config.toml
n_mels = 64
text_encoder_width = 320
max_precond_dim = 512
steps = 11400
lr_schedule = "cosine"
Rows from block 6 of the audio encoder of a small contrastive audio-text model, named by matrix and row number. Each number is 128 + 32 x the weight over its row's rms, rounded and kept within 0 to 255. All counts start at 0.
After each channel's rows are labels from the 100 clips, of 14848, where the channel reaches its highest value: "peak on" is the class under the peak. Only what is clearly more common there than usual is listed. The data: synthesized solo parts of chorales (CocoChorales). In brackets: how many of the 100.
# conv: 3x3 conv (encoder.blocks.6.conv.weight, 240x128x3x3, each kernel summed), inputs 64-127

conv.238 [115 118  88 141 160 104 110  98 148 139 127 153 158 122  91 113 182  99  82 108   0 175 110 165 159 122 102 136 124  95 126 152  85 109 180  94 174 144 148 153 151 113 153 159  85 150  89 110  74 114  89 163 114 148  99 136 150  92 103  67 141 105 152 101]
peak on: B3 (34)

conv.76 [162 119 138 105 154 164 116 102 143 101 107 159 102 113 140  93 156 124  96 167  87 121 169 207 157 127 102 144 136 249 109 136 141 174  76 117 133 132 125  84 130 135  95 112 141  89 182 143 106 162  64  83 177 115  90 141 127 139 144 136  95 184 175 102]
peak on: C#5 (28)

conv.140 [107 158 141 165  79 121 159 157 122 135 114 115 126 117 159 139  66 150 186 179 108 129 103 100  99 108 125 145 151 255  93 146 114 134 108 111 165 139 116 199 143 172 149 124  87 126  97  96 127  84 112 114 156 110 117 150 134 185 129  74  95 125 131 147]
peak on: C#5 (51)

conv.23 [ 95 116 122  90  81 150 144 143  97 134 158 123  50  96 134 151 120  95 113  91 117 113  64  99 134 170 142 104 145 107  88 110 113  79 160 120 115 145 129  88 176 129  85 129 128 129  76 131  97 145 130  99 119 197 104 153 141 190 158 153 135 145  93 161]
peak on: D#5 (78)

conv.110 [120  80  96 125 108 133 130  64 147 132 114 140 126  43 113 111 108  82 200 113 183  72  65 188 136 105 110 112 137 165  94 165 114 142 146 128  86 139 109 111 143 185  80 171 194 154 128 128  90 125 143 137 137 135 161  72 111 175  74 134 115  90 101 161]
peak on: F5 (27)

conv.105 [ 76 101  92 113 134 130 171  69 143 102 118 125 143 123 114 113 152  79 115 128 135 126  70 120 169 144 212 112  97 122 198 125 120 148 105 103 102 132 143 141  95 156 133 152  70 108 110 139 113 155 109 170 151 166 111 136 127 181 120  86 124  86 131 148]
peak on: D#5 (48)

conv.142 [ 86 117  81 112  98  77  70 145 101 156 117 115  59  90 107  58 153 139  78 133 137  97 115 140 134 121 120 131 131 159 143 176 106 133 148 136 122 138  98 138  90 131 152 100 117 102  76 141 129 130 120 171 131 100 109  89 130 150 168 143  91  60  51  84]
peak on: G3 (78)

conv.188 [143 155 160 102 103 137  78 121 111 145 123 156 109 162 125 128 147 145  90 107 255 142 113 117 169 144 120 127 159 128  97 116 125 139 143 133 114 141 100  51 129 106  78 129 160 126 155  71 102  60 131 124 101  70 105 102 133  47 128 145 150 166 130 120]
peak on: D4 (61)

conv.51 [ 85  36 152  98 140 112 153 136 147 184 136  98 124 171 119 126 152 120 134 125 110  91 139  71 148 135 152 127 104 114 105 127 192 143 113 138 139 124 139 133 154  79  79 178 161 104  92 117 161 131 121 155 100 197 148  56 171  95 145 182  98 124  90 128]
peak on: C#5 (49)

conv.33 [138 119 171 126  86 144 118 152 115 113 162 135 121 115 162  96 134 133  96 118  60 146 106 117 107 158  87  96 181 255  87 141  94 167 148 114 123 134 128  84 146 106 113 105 141 146  93 129  79 140  89  94 151 106 127 144 181 158 145 143 134  90 154 176]
peak on: C#5 (27)

conv.233 [153 129 134 138 143 112 155 119  97 104 108 100 161  76 167 209 173 167 123 154 177 108 151 147 100  98 124 164 107 123 151 140 148 128 164  87 101 132  94 126 100 152  74 119 142 117 123 160  59 149 178 158 141 147 142 144 127 145 121  83 171 127 129 127]
peak on: D#5 (31)

conv.134 [211 149 123 123 142 108 121 137 118 137 128  77 123 110 138 140 161 130 166  96 186 133 131 104 159 155 154  68 111  86  69 123 109 133 158 145 158 109 164 147 155 177 130 144 164 101  96 164 113 103 130 103 151  78 108 131  76 135 134  71  70  90 120 163]
peak on: silence (60)

conv.92 [ 59 118  93  44 144 129 174 104 156 133  76  91 130 160 127 155 180 145 122 102  35 105 154 113 111 118 163  85 126 125  79 121 163 156 116 113 119 105 134 131 183 148 114 140 137  72 131  99 113 140 164 153 126  95 146 132  48 159 142 108 131 199  50 172]
peak on: C#4 (77)

conv.136 [123 179 127  93 102 111 119  99  98 157  99 131  86 134 149 133 123 136  72 138  91  64 189  77  94 134 167 170 141 144 116 126 135 135  94 173 152 115  54 130  93 148 158 105 157 141  75 152 153 147 148 128 106 103 142  87 106 102 144 155 150  96 104 114]
peak on: G3 (28)

conv.37 [172 103  90  92 132 122  94 142 130  88 139 139 110  91 127 145 134 110 141 114 148 154 159 147  55 162  98 107 143 118 111 111 125 132 125  68 150  87  70 120  87 117 154 133 145 139 100 164 104 129 153 111 129 175 139 125 113 102 190 138  96 125  88 131]
peak on: D#5 (48); G#5 (44)

conv.31 [116 128  59  86 148 105  94 177 127 138 118 108 134 151 107 100  79  97 145 159  89 153 118 115  79 136 103 197 110 146 168  82  90  95 164 115 121 152 172 117  70 149 144 191 156 113 155 120 138  79 117  87 134  95  89 125 104 134 156 111  95 123 119 159]
peak on: B3 (30)

conv.44 [ 73  97 103  72 154 162  98 107 146 113 134  91 136 143 131  65  87 118 151 126 106 104 114  94 186  91 117 167 147 180 147  89 146 136 145 134  96 155 158 189 151  93 149 187 108 158 114  67  32 162 136 101 115 161 126 152 125  97 146 171 115 155  97 207]
peak on: D4 (34)

conv.129 [ 49 182 127 136 126  95 137  33  91 118 103 104 151 145 109 103 115 131 122 159 131 103 162  82 109 193 122  72  71 127 139 124 104 106 117 141 122 176  99 175 101 203 140 120 116  81 165 155 131 173 157 119 143  80 176 113  74 107 142 165 115 146 162  70]
peak on: G3 (27)

conv.163 [156 177  73 115 113 190 147 159 158 158 103 145 141 135 107  93 117  86 119 150  67 137 170  90 143 102 153 112  71 113 149 135 118 165 173 102 182 145 122 117 130 146  89 113  71  94 101 171 110 117  71 124  88 182 109 155 173  69 151  68 165 194 109  84]
peak on: F5 (47)

conv.119 [107 132 137  79 110 150 124  89 154 105  83 125 122  87 122 118 167  96 118 138 126 108 102  42  98 139 166 136 137  96 155 176 106 147 139 151 129  96 118 143 113  77 141 209 135  91 179 107 103 119 163 124  94 148 118  89 190 148 188 124 149  86 137 158]
peak on: D#5 (36); C5 (33)

conv.128 [ 90 160 119 104 110  88 174 128 164 121 114  82 103 113 147  99 147 150 101 129 152 124 113 111 146 171 186 156  97 120 156 107  94  84  98 117 153 138 186 180 114 164  90 171 137  92 148 154 136 170 150 143  86  46 170  86 147 128 119 124 153 164 130 124]
peak on: A#3 (30)

conv.71 [ 41 117 107 126 196  97 149 104 155 150 101  72 132 112 150  93 102 109  68 143 157 206  57 174 159 145 108 101 140 118 153  83 176 144 110 128 141 143 167 135 114 123 122 128 126 133  67 115 138 167 175 164 100 108  85  84 126  81 126 185 152 123 124 146]
peak on: C#4 (63)

conv.144 [148 118 169 115 104 161  73 201 113 117 128 147 160 102 117 185  82  49 106 131 147  43 146  98 106 166 110 143 133 120 160  94  65 123  89 119 128  93 123 184 120 148  51 104 146 159 154 119 149  93 179  93 116 109 134 117 157 192 119 106  77 120 217 171]
peak on: A#3 (33)

conv.81 [170 140 117 171 190  86 100 166 175 139 119 124 137 138 112 154 143 153 111 141 143 141 123 123 163 156 136 140 226  94 174 171 194  93 106 115 127 101  92 101 159 135  81 163 146 138 132 148 103 131  76 122  94 113 156 100 167 110 129 100 129 120 161 129]
peak on: B3 (69)

conv.17 [196 156  91 154 145 110 161 135 109 163 121 144  77  78 123 138 147 136  98 181 183 151 108 131 127 109 123 137  22 138 149 137 135 132  97 133 151 130 178  92 104  97 141  88 131 138 161 184 177 140 166  95 114 136  85 108 103 118 136 121  71 115  77 118]
peak on: F5 (31)

conv.25 [120 176  69 133 125 113 139  98 151 177 117  69 133  81  73 210 142  94  65 103 129 110 142 156 153 107 119 132  67 119 106 123 115 131  95 163 127 112 187 131 116 175  98 109 157 123 175 140 173  90 125 106 146  93 121 112 147 150  66 118 125  91 163 160]
peak on: A#3 (40)

conv.120 [102 156  89  89 155  84 119 127 110  75 144 128 111 193 137  89  64 127 112  94  85 121 163  82 111 116  93  93 126  78 106 111 117  80 111 194 121 169 167 158 155 129  92 139 124  60 114 108  73  46 163 149 115 106 112  72 177 150 111 134  75 147 180 161]
peak on: G3 (47)

conv.125 [ 24 142 109 136 110 113 132 129 101 162  94 146 116 157 133 113 149 120  82 112  56 104 169 129 107 129 110 105 122 135  90 195 101 126 118 116  63 138  85 116 151 122 108 112  74 181  75 122 141  90  98 121 140  95 138  48 125  88  59 144 134 163 133 131]
peak on: A3 (26)

conv.50 [184  67 123  96 198 142 122 188 139 118 114 152 133  97 113 155 113  57 132 159 160 145  93 130 158 115 148  85 106 133 105 125 148 169 173 114 127 143 102 100 162 105 140 124 116 178  85 105 147  72 142 101 118 121 116 137 125 115 147  66 143 105 124 146]
peak on: C#5 (53)

conv.198 [100  82  95 141 148 199 116 144 118  71 174 110  81 116  99  93 132  88 137 102 129  78  99 184 173 151 106 153 188 139 104 151 139 165 142 111 157 157 114 136  80 116 102 127 144 116  94 120 108   3 146 106 157 180 146  63 110 136 177 134 148 135  98 139]
peak on: D#5 (33)

conv.112 [134 151 125 109 131 102 123  96 125 147 133  67 127 141 116  57 122  94 101 193 103 105 104 146 121 145 139 105 130 100 143 128 122 104 181 148  70 111 146 102 159  76  93 135 146 151  18 118 116 105 151 156  95 114 114 141 165 116 147 146 102  32 149 123]
peak on: D4 (58)

conv.177 [130 145  91 128 150 139  99 156 105 122 119 140 107 134 152  80 128 137  72 167   2  80  87 103 110 152  87 137  97  90 100 127 158  77 136 165  96 135 119 126 124 169 104 124 139 117  80 106 184  85 152 137 111  89 185 116 137 143 113 114 141  78 186 106]
peak on: A3 (36)

conv.83 [146 124 143 109  87 162  85 115 117 132 158 125 120 131 116 129  67 122 155  73 208 149 135 169 168 117 196  76 124 140 160 112  98 102 133 171 153 103 130 124 126 101  72  46 111  66 119  94 145 144  94 147  81 157 178  86  98 144  79 121 155 113 146 148]
peak on: C#4 (37)

conv.180 [140 118 128 128 132 125  68  83 144 103 128 166 113 140 109  42 104  62  91 117 104  61 124 139 108 116  89 130 167 151  99  96 154 120 144 146 149 167  83 136 116 143 114 161 122  88  56 168 128 110 120 117 128 123 132 122 120 101 148 114 125 150 123  92]
peak on: A3 (48)

conv.57 [157  78  76 150 149 100  26 117 115 118 104 151 145 132 104  82 103  98  98 153 177 181 122 128 139  87 128 152 110 255  84 109 158 127 122 153 129 104 140 100 131 138 113 125 120  72 102 127 134 139 118 102 119 133  93  96 151 125 131 152 130  44 129  92]
peak on: D#5 (25)

conv.221 [ 75 194 116 114 146 115 117  88 116  81 138  88  91 172 150  99  94 164 104 164  86  88 147 114  91 129 100 140 165 129  63 155 146 112  93 131 148 160  81 129 126 194 105 160 152 180 140 200 126  63 157 138 139 116 150  62  82 156 111 151 141  72  73 158]
peak on: A3 (36)

conv.223 [161  88  79 116 160 147 132 140 132 151 232 119 111  88 172 141  97 207  98 136 159 127 140  93 210 111 122 111  87 120  99 157 165 129 115 155 141 155  81 159 112 136 132 115 121 173 108 130 147 114 128 102 140  93 157  89 127 123 122 111 172  96  79 159]
peak on: B3 (25)

conv.30 [120 127 136 110 131 170 193 123 143 157 141  64 118 171 109 151 147 120 168 100 181 136  72 140  78 139 103 144 107 135 150 128 199 115 102  73 127  89  80 136 105 126 133 140  94 176 100 165 145 127 116 109  95 149  52 120 168 150 108  98 115 108 128  82]
peak on: C#5 (31); A#5 (25)

conv.40 [165 124 171 131  82 136  97 132 122 179  60 139 143  93 108 133 101 153  98 114 129 116 126 107  50 111 181 176 110 133 122  87  79 149 173 116 132  76 149 113 104 108  55 124 136  67 117  88 138 124  97  75 131 127  74 122 177 208 106 172 122  84 109 128]
peak on: silence (100)