python train.py --dataset="synthesized solo parts of chorales (CocoChorales)" --train_examples=39062 --input="log_mel" --tokenizer="word" --loss="softmax" --encoder_downsampling="max" --text_encoder_width=320 --text_encoder_mlp_ratio=4 --text_encoder_parallel_block=false --text_encoder_positions="learned" --init="trunc_normal_002" --residual_init="scaled_by_depth" --beta2=0.99 --shampoo_beta=0.99 --max_precond_dim=512
Rows from block 4 of the audio encoder of a small contrastive audio-text model, named by matrix and row number. Each number is 128 + 32 x the weight over its row's rms, rounded and kept within 0 to 255. All counts start at 0.
After each channel's rows are labels from the 100 clips, of 14848, where the channel reaches its highest value: "top examples" is what is common among them; "band" is the frequency band that holds the peak. Only what is clearly more common there than usual is listed. The data: synthesized solo parts of chorales (CocoChorales).
# conv: 3x3 conv (encoder.blocks.4.conv.weight, 128x128x3x3, each kernel summed), inputs 64-127

conv.16 [ 88 149 128 140 109  83  68 134 128  76 142  72  99 105 111 123 129 106 133 101  67 163 121  88  91 119 130 144 123 120 110 126 111  67 141 140 113 155 142 122 128 175 135 114  93 109  98 129  94 128 117 159 102 162  80 117 141  95  66 146 121 148  98 167]
top examples: horn; note A#4; note C5; note D5
band: 0 to 250 Hz

conv.91 [114  99 135  77  57 101 128  93 112 105  91 111  74 140 170  81 195 139 125 141 106 108  61 131  96 122 149 171  89 149 166  80  70  65 144 148 107 164 103  77 122  91 166  98  94 102 131 190 141 135  73 149 120 113 106 120 180 121 157 135 141 118 136 176]
top examples: note F#5; note E5; note F#3
band: 1000 to 2000 Hz

conv.123 [115 170  72 108 108 146  85  90 129  84 129  97 111 109 109  89 133 117  89 127 117 132  96 158 116 134 122 104 141 109  81 107 101  64 158 186  97 109  85 134  95  88 164 102 100  96 104 128 170 123  87 140 125 131 140  86 169 114  91  81 129 122  80  82]
top examples: oboe; note D5; note C5; note C#5
band: 250 to 500 Hz

conv.127 [117 143 102  93  54 123 136 115 167 121 108 161  88  82 110 102  92  59 183 140 184 124 129 145  74 141 158 119 101 158  94 103  96  59  99  93  84 143 137 148  98  97  74  68 127 139 189 118 116 142 171 124  66 113 148  29 161 132 121 101  90 114  74 114]
top examples: note E5; note F#3
band: 250 to 500 Hz; 1000 to 2000 Hz

conv.109 [135  76 130 173 108 111 204 111 115 103 100  86  94 170 131 122 125  97 105 104 127 108  90 133 156 133 144 139 114 100 140 158  81 105 117  84 112 115 108 111  83 107 129  80 103  92  79  84 127 163 119 138 113 114 126 137 120 110 139 116 139 178 117 255]
top examples: note D4; note F4; note G4; note E4
band: 1000 to 2000 Hz

conv.70 [ 89 121 121 110 130 105  84  98  67  90  89  96  77 129 121 171 106  98  94 159 150 116 103  93 154 153  77 162 136 114 153 124 116 154 139 103 166 134 119 131 138 142 166 154 125 133  86 126 117 165  95 109 186 130 115 138 118 142 135 187  81 103 116 155]
top examples: note F4; clarinet; note D#4; note D#5
band: 500 to 1000 Hz

conv.111 [193 142 119  72 112 107 184 110 129 142 116  72 148 169 145 150 101 138 103 128 114 131 104 141 104  86 142 104  86 123 104 132 150  93 117 157 171 133 118  80 155 113 132  84  79 147 108  86 132 137 116 123 118  84  94  84  83  74 134 115 119  83 128 171]
top examples: clarinet
band: 1000 to 2000 Hz

conv.68 [158  82  85 154 145  78  89 107 123 125 121  94 107 133 172  95 152 134 161 126 136 125  79  93 103  77 209 146  97 187 130 113  73  92  80 157 128 131  96  95  95 124 169 122  74 155 144 113 195 169 135  99 136 136 128 100 176  61 123  92 106 122 135 163]
top examples: note D#5; note C#5; note B4; note F5
band: 1000 to 2000 Hz

conv.54 [118  82 103 192 110 123 102  95 164 107 103 102  83 154 131 117 146 120 138  90 103  79 130 145 106  49 148 105 152 137 144 144  90 178 141  88 105  91 151 141 118 116 110 143 125 117  72 101  89 138 136 119 130 168 114  21 156 115 107 128  95 132 159 109]
top examples: note F4; note G#3; note C#5
band: 1000 to 2000 Hz; 500 to 1000 Hz

conv.37 [132  96 123  86 111  67  76 113 111  94 100  98  73 105 133 140 118  79 132 144  69  66  82  82  75 119 146 117  58 103 136  87 144 128 114 132 117 169 125  86 147  69 142 164 125  84 118 158 102 151  97 106 128  99 117 105 146  92  89 174  61 103  83 180]
top examples: note E5; note F#5; note D5; note C#5
band: 500 to 1000 Hz

conv.34 [137  89 117 150 150 176 108  93 182 135 180 123 142 107 150 123 143 104 128 131 126 111 139 206  99 118 117 144 127  63 114 109 124 133 161 121  83 152 122  96  91 151 109 147 131 148 109 127 196 126  96  98 100 126 151 177 103 109 121  96 177 108 113 100]
top examples: horn; note C5; note A#4; note C#5
band: 2000 to 4000 Hz

conv.75 [ 98 144 140 138 116 135 148 121  93 119 108  86 128 130 113 168 129 132 147 104  99 130 129 123 143 144 108 119  87 101 135 132  92 131 178 112  76  84 123 128 106 124  86 123 127 106  97 162  90 163  83 115 102 124 115 101 109 120  66  99 121 175 128 229]
top examples: note D4; note C4; note C#4; note E4
band: 500 to 1000 Hz

conv.1 [ 96 143 145 132 107 151 176 111 157 127 130  80 128 146 123 115 111  98 105 105 155 163 124  98 118  99 103 105 131  93  68  80 121 154 172 146 118 123 161 117 117 194 119  86 123 161 120 144 111 112 173  80 159 194  90  88 100 156 142 117 137  73 135 130]
top examples: clarinet; note D4
band: 2000 to 4000 Hz

conv.83 [137 117 115 135 158  88 111 121 131 162 104  85  98  99  93 137  92 135 119 114 127 168  99 105 110 123 130 175  89 151  60 138  85  89  97 110  92 192 113 157 116 111 133 140  70 169 116 173 128 158 128  79 173 105 129  96  68  96 109 166  60 167 146  99]
top examples: note D4; tuba; note C#4; note A3
band: 0 to 250 Hz

conv.9 [119 134 119  60 134 104  76 115 110 148  65 110  49 168 150 171 119 164 115 111 132 143  90 116 109 143 160 106 115 162 147 130 137 191 135  91 116 148  97  97 115 118 139 136 102  90 136 105 103 183 130 110 114 198 122 106 109 149 107  98  82 115 179 163]
top examples: note A#3; note C4; cello; note G#3
band: 250 to 500 Hz

conv.11 [109 106 119 146 142 114  93 119 185 125 158 113 127 110 162 143 100 115  95 100 106 114 128 121  72 145 100 119 108  82 139 123 117 154 101  94  88 200 149 186  87 176 181 121  85 104 143 106 126 148  69 125 118  70 151 142 157  61 171 170  89 128 122 188]
top examples: flute; note C4; note E5
band: 1000 to 2000 Hz

conv.53 [119 196 160 100 130 102 109 103 117 109 161 149  83 133 129 154 138 109 150 125  95 139 143 130 130  85  99 131 129 159 220 109 115 103 160 119 115  88  88 196 121  99 156 164  81 152  91 160  71 154 153  52  97 128 102 100 170 106 135 136 127  90 162 117]
top examples: note F#5; note D#5; note E5; trumpet
band: 500 to 1000 Hz; 1000 to 2000 Hz

conv.101 [110 122 149 145 136 120 116 108  60 128 132 115  87 138 151 150  73  73 104 121 133 115  90 153 112 180 112 155 123 135  92 100 117  76 134 167 148 165 124  98  91 146 114 111 141 125 160 127 135 130 216  79  68 158 153  83 135 130  82 145  93 177 185 128]
top examples: bassoon; note D#3
band: 250 to 500 Hz

conv.57 [191 107 136 125 131 110 101  67 101 118 173 108 142 143 195 131 130  78 154 152  81 128 103  72 110  48 134 124  92 162 139 129  98 127 105  88 145  94 188  91  73 135 168 126  71  74 138 137 114 127 103 126 109 111  86  88 103 120 160 181  84 122 126 103]
top examples: bassoon; note D3
band: 500 to 1000 Hz; 250 to 500 Hz

conv.84 [124 131  95 150 145 144 129 109 121  93 122 144 112  77 143 130 155 126 115 111 146 148 162 165  78 143 166 124 160 155  68 157  44  98 100 170  82 140 151  82  75 114 137  86 133 133 148 124 134 122 154 104 125 104 113 113  62 113 115 135 144 150  20 158]
top examples: note G3; note C#4; bassoon; note C4
band: 0 to 250 Hz; 250 to 500 Hz

conv.33 [126 172 168 126 110 112 120 101 133 124 164  91 105 179 117  87  94 102 136  73  74 235 125 180  89 145  93 127 105  76 115 104  86  54 155 115 133 106 164 110 147 164 161 120  68  97 107 129  94 128 112  94 165 144 110 100 154 103  93 120 141 159  84 171]
top examples: flute; note D5; note E5; note D#5
band: 4000 to 8000 Hz

conv.78 [142 107 142 110 120  66 109 103 113 109  81 120 117 169  80  88 183 105 133  84  76 111  83 171 105  76 173 180  38 171 124 112 119  94 128 128  84 106 109 137 113 157  87  74  94  75 115 120 126 201 154 163 143 163 174  95 136  94  67 108 114 219 137 111]
top examples: note D#5; note F5; note C5; note C#5
band: 250 to 500 Hz

conv.13 [ 90 162 160 134  91 150 113  95 112 121 110  78 145 165 121 150 146 109 130 122 128 118 131 180  51 130  83 130 113 136 118 113 142 126 110 155 126 119 113 143  67 154  89 134 110 131 129 150 141  97 105  92 113 137 194  94 113 131 123  98 139 136  54 151]
top examples: oboe; note D5
band: 500 to 1000 Hz

conv.119 [ 94 120 170 150 121 151  69 145 135 113 140 170  76 100  97  88 120 152 127 129 140  73  62 138 174  82 116 122 149 156 204 162 188 164 135 188 227  87  98 134 161 140 142 122 135 175 173 163 147 116 138  81 167 107 189 127  76  38 124 168 161 146 112  96]
top examples: note D#5; note F5; note F#5
band: 2000 to 4000 Hz; 1000 to 2000 Hz

conv.97 [107 207 146 115  99 122  96 110 160 163 117 138  82 156  93 164 109 105 175  79  49 115 108 182  92 115 149 122 134 101 143  93  97  82 129 141 134 116 150 144  84 104  85  47 102 137 111  95  82 135 149 130 115 130 145 190 111  96 132  93 162 148 137 102]
top examples: note E5; oboe; flute; note F#5
band: 250 to 500 Hz

conv.105 [118 135 168 131  75 171 105 112 150 168 151 123 103 147 172 128  77 124 120 109 122 151  68 150 124 195 174 171 168  66 139 117 118 128 120  78 148 142 116 162 171 117 116 109 139 111 155 149 122 110 109 123  70 118 131 111  94  97  98 136 113 162 119 159]
top examples: flute
band: 4000 to 8000 Hz

conv.74 [190  81 103 141 144  31  74 113  99 144 107 122  96 136 160 134 158 107 130  87 111  79 135 123 123 122  94  99  63 163 113 133 115 100 103 156 130  97 145 116  72 125 149 134 101 121 152 144 107 174 137 120 142 141  90  82 137 122 115 192 102 133 112 156]
top examples: note G3; note A3; note A#3; note C4
band: 500 to 1000 Hz; 0 to 250 Hz

conv.113 [128 139 146 127 133  87 126  83 120 166  49  71  94 142 122 156 158 109 129 115 145 156 113  62 138 153  99 173 100 108  96 169  42 109 159 115 109 146 170  72 173 143 108  93 110 145  98  63 139 106 140 103  63 106 129  93 115 122 123  95 139  93  69 180]
top examples: note A#3; note A3; tuba; note B3
band: 500 to 1000 Hz; 1000 to 2000 Hz

conv.35 [125  81 200 126 105  43 122 124 192 143 132  66  89  94 187 146  96 166 114  86 108 122 103  95 109 101  86 135  51  99 147  91 151 171 121 106 106 138 148 110 133 127 114 188 159 156 121 138 127 107 108  86 173 173 119 153 153 105 109 123  58 129 160 147]
top examples: note E5; note F#5; flute; note D5
band: 1000 to 2000 Hz

conv.116 [153 129 134 116 139 148 162 114 101 107 114 160  35  93 143 129 103 125 100  98 104 138 109 160 133 154 139 139 149 127 130 111 101 159 152 120 126 171 148  97  82 154 134 121  94 128 151 135 159 100 113 118  95 101 143 169  94 139 155  78 197  66  92  99]
top examples: horn; note A4
band: 4000 to 8000 Hz

conv.122 [154  96 165 149 152 113 100 161 117 176  86 144 135 166 109 168  92 126  94 116  88 166 128 142 116 138 106 114 106 167  79 134  34 134  99 106 142  96  88 143 126  96  75 120  90 154  71 152  73 102 109 163 117 174 114 131 184 124 125 128 122 114  87 151]
top examples: note D#5; note C#5; note F5; trumpet
band: 500 to 1000 Hz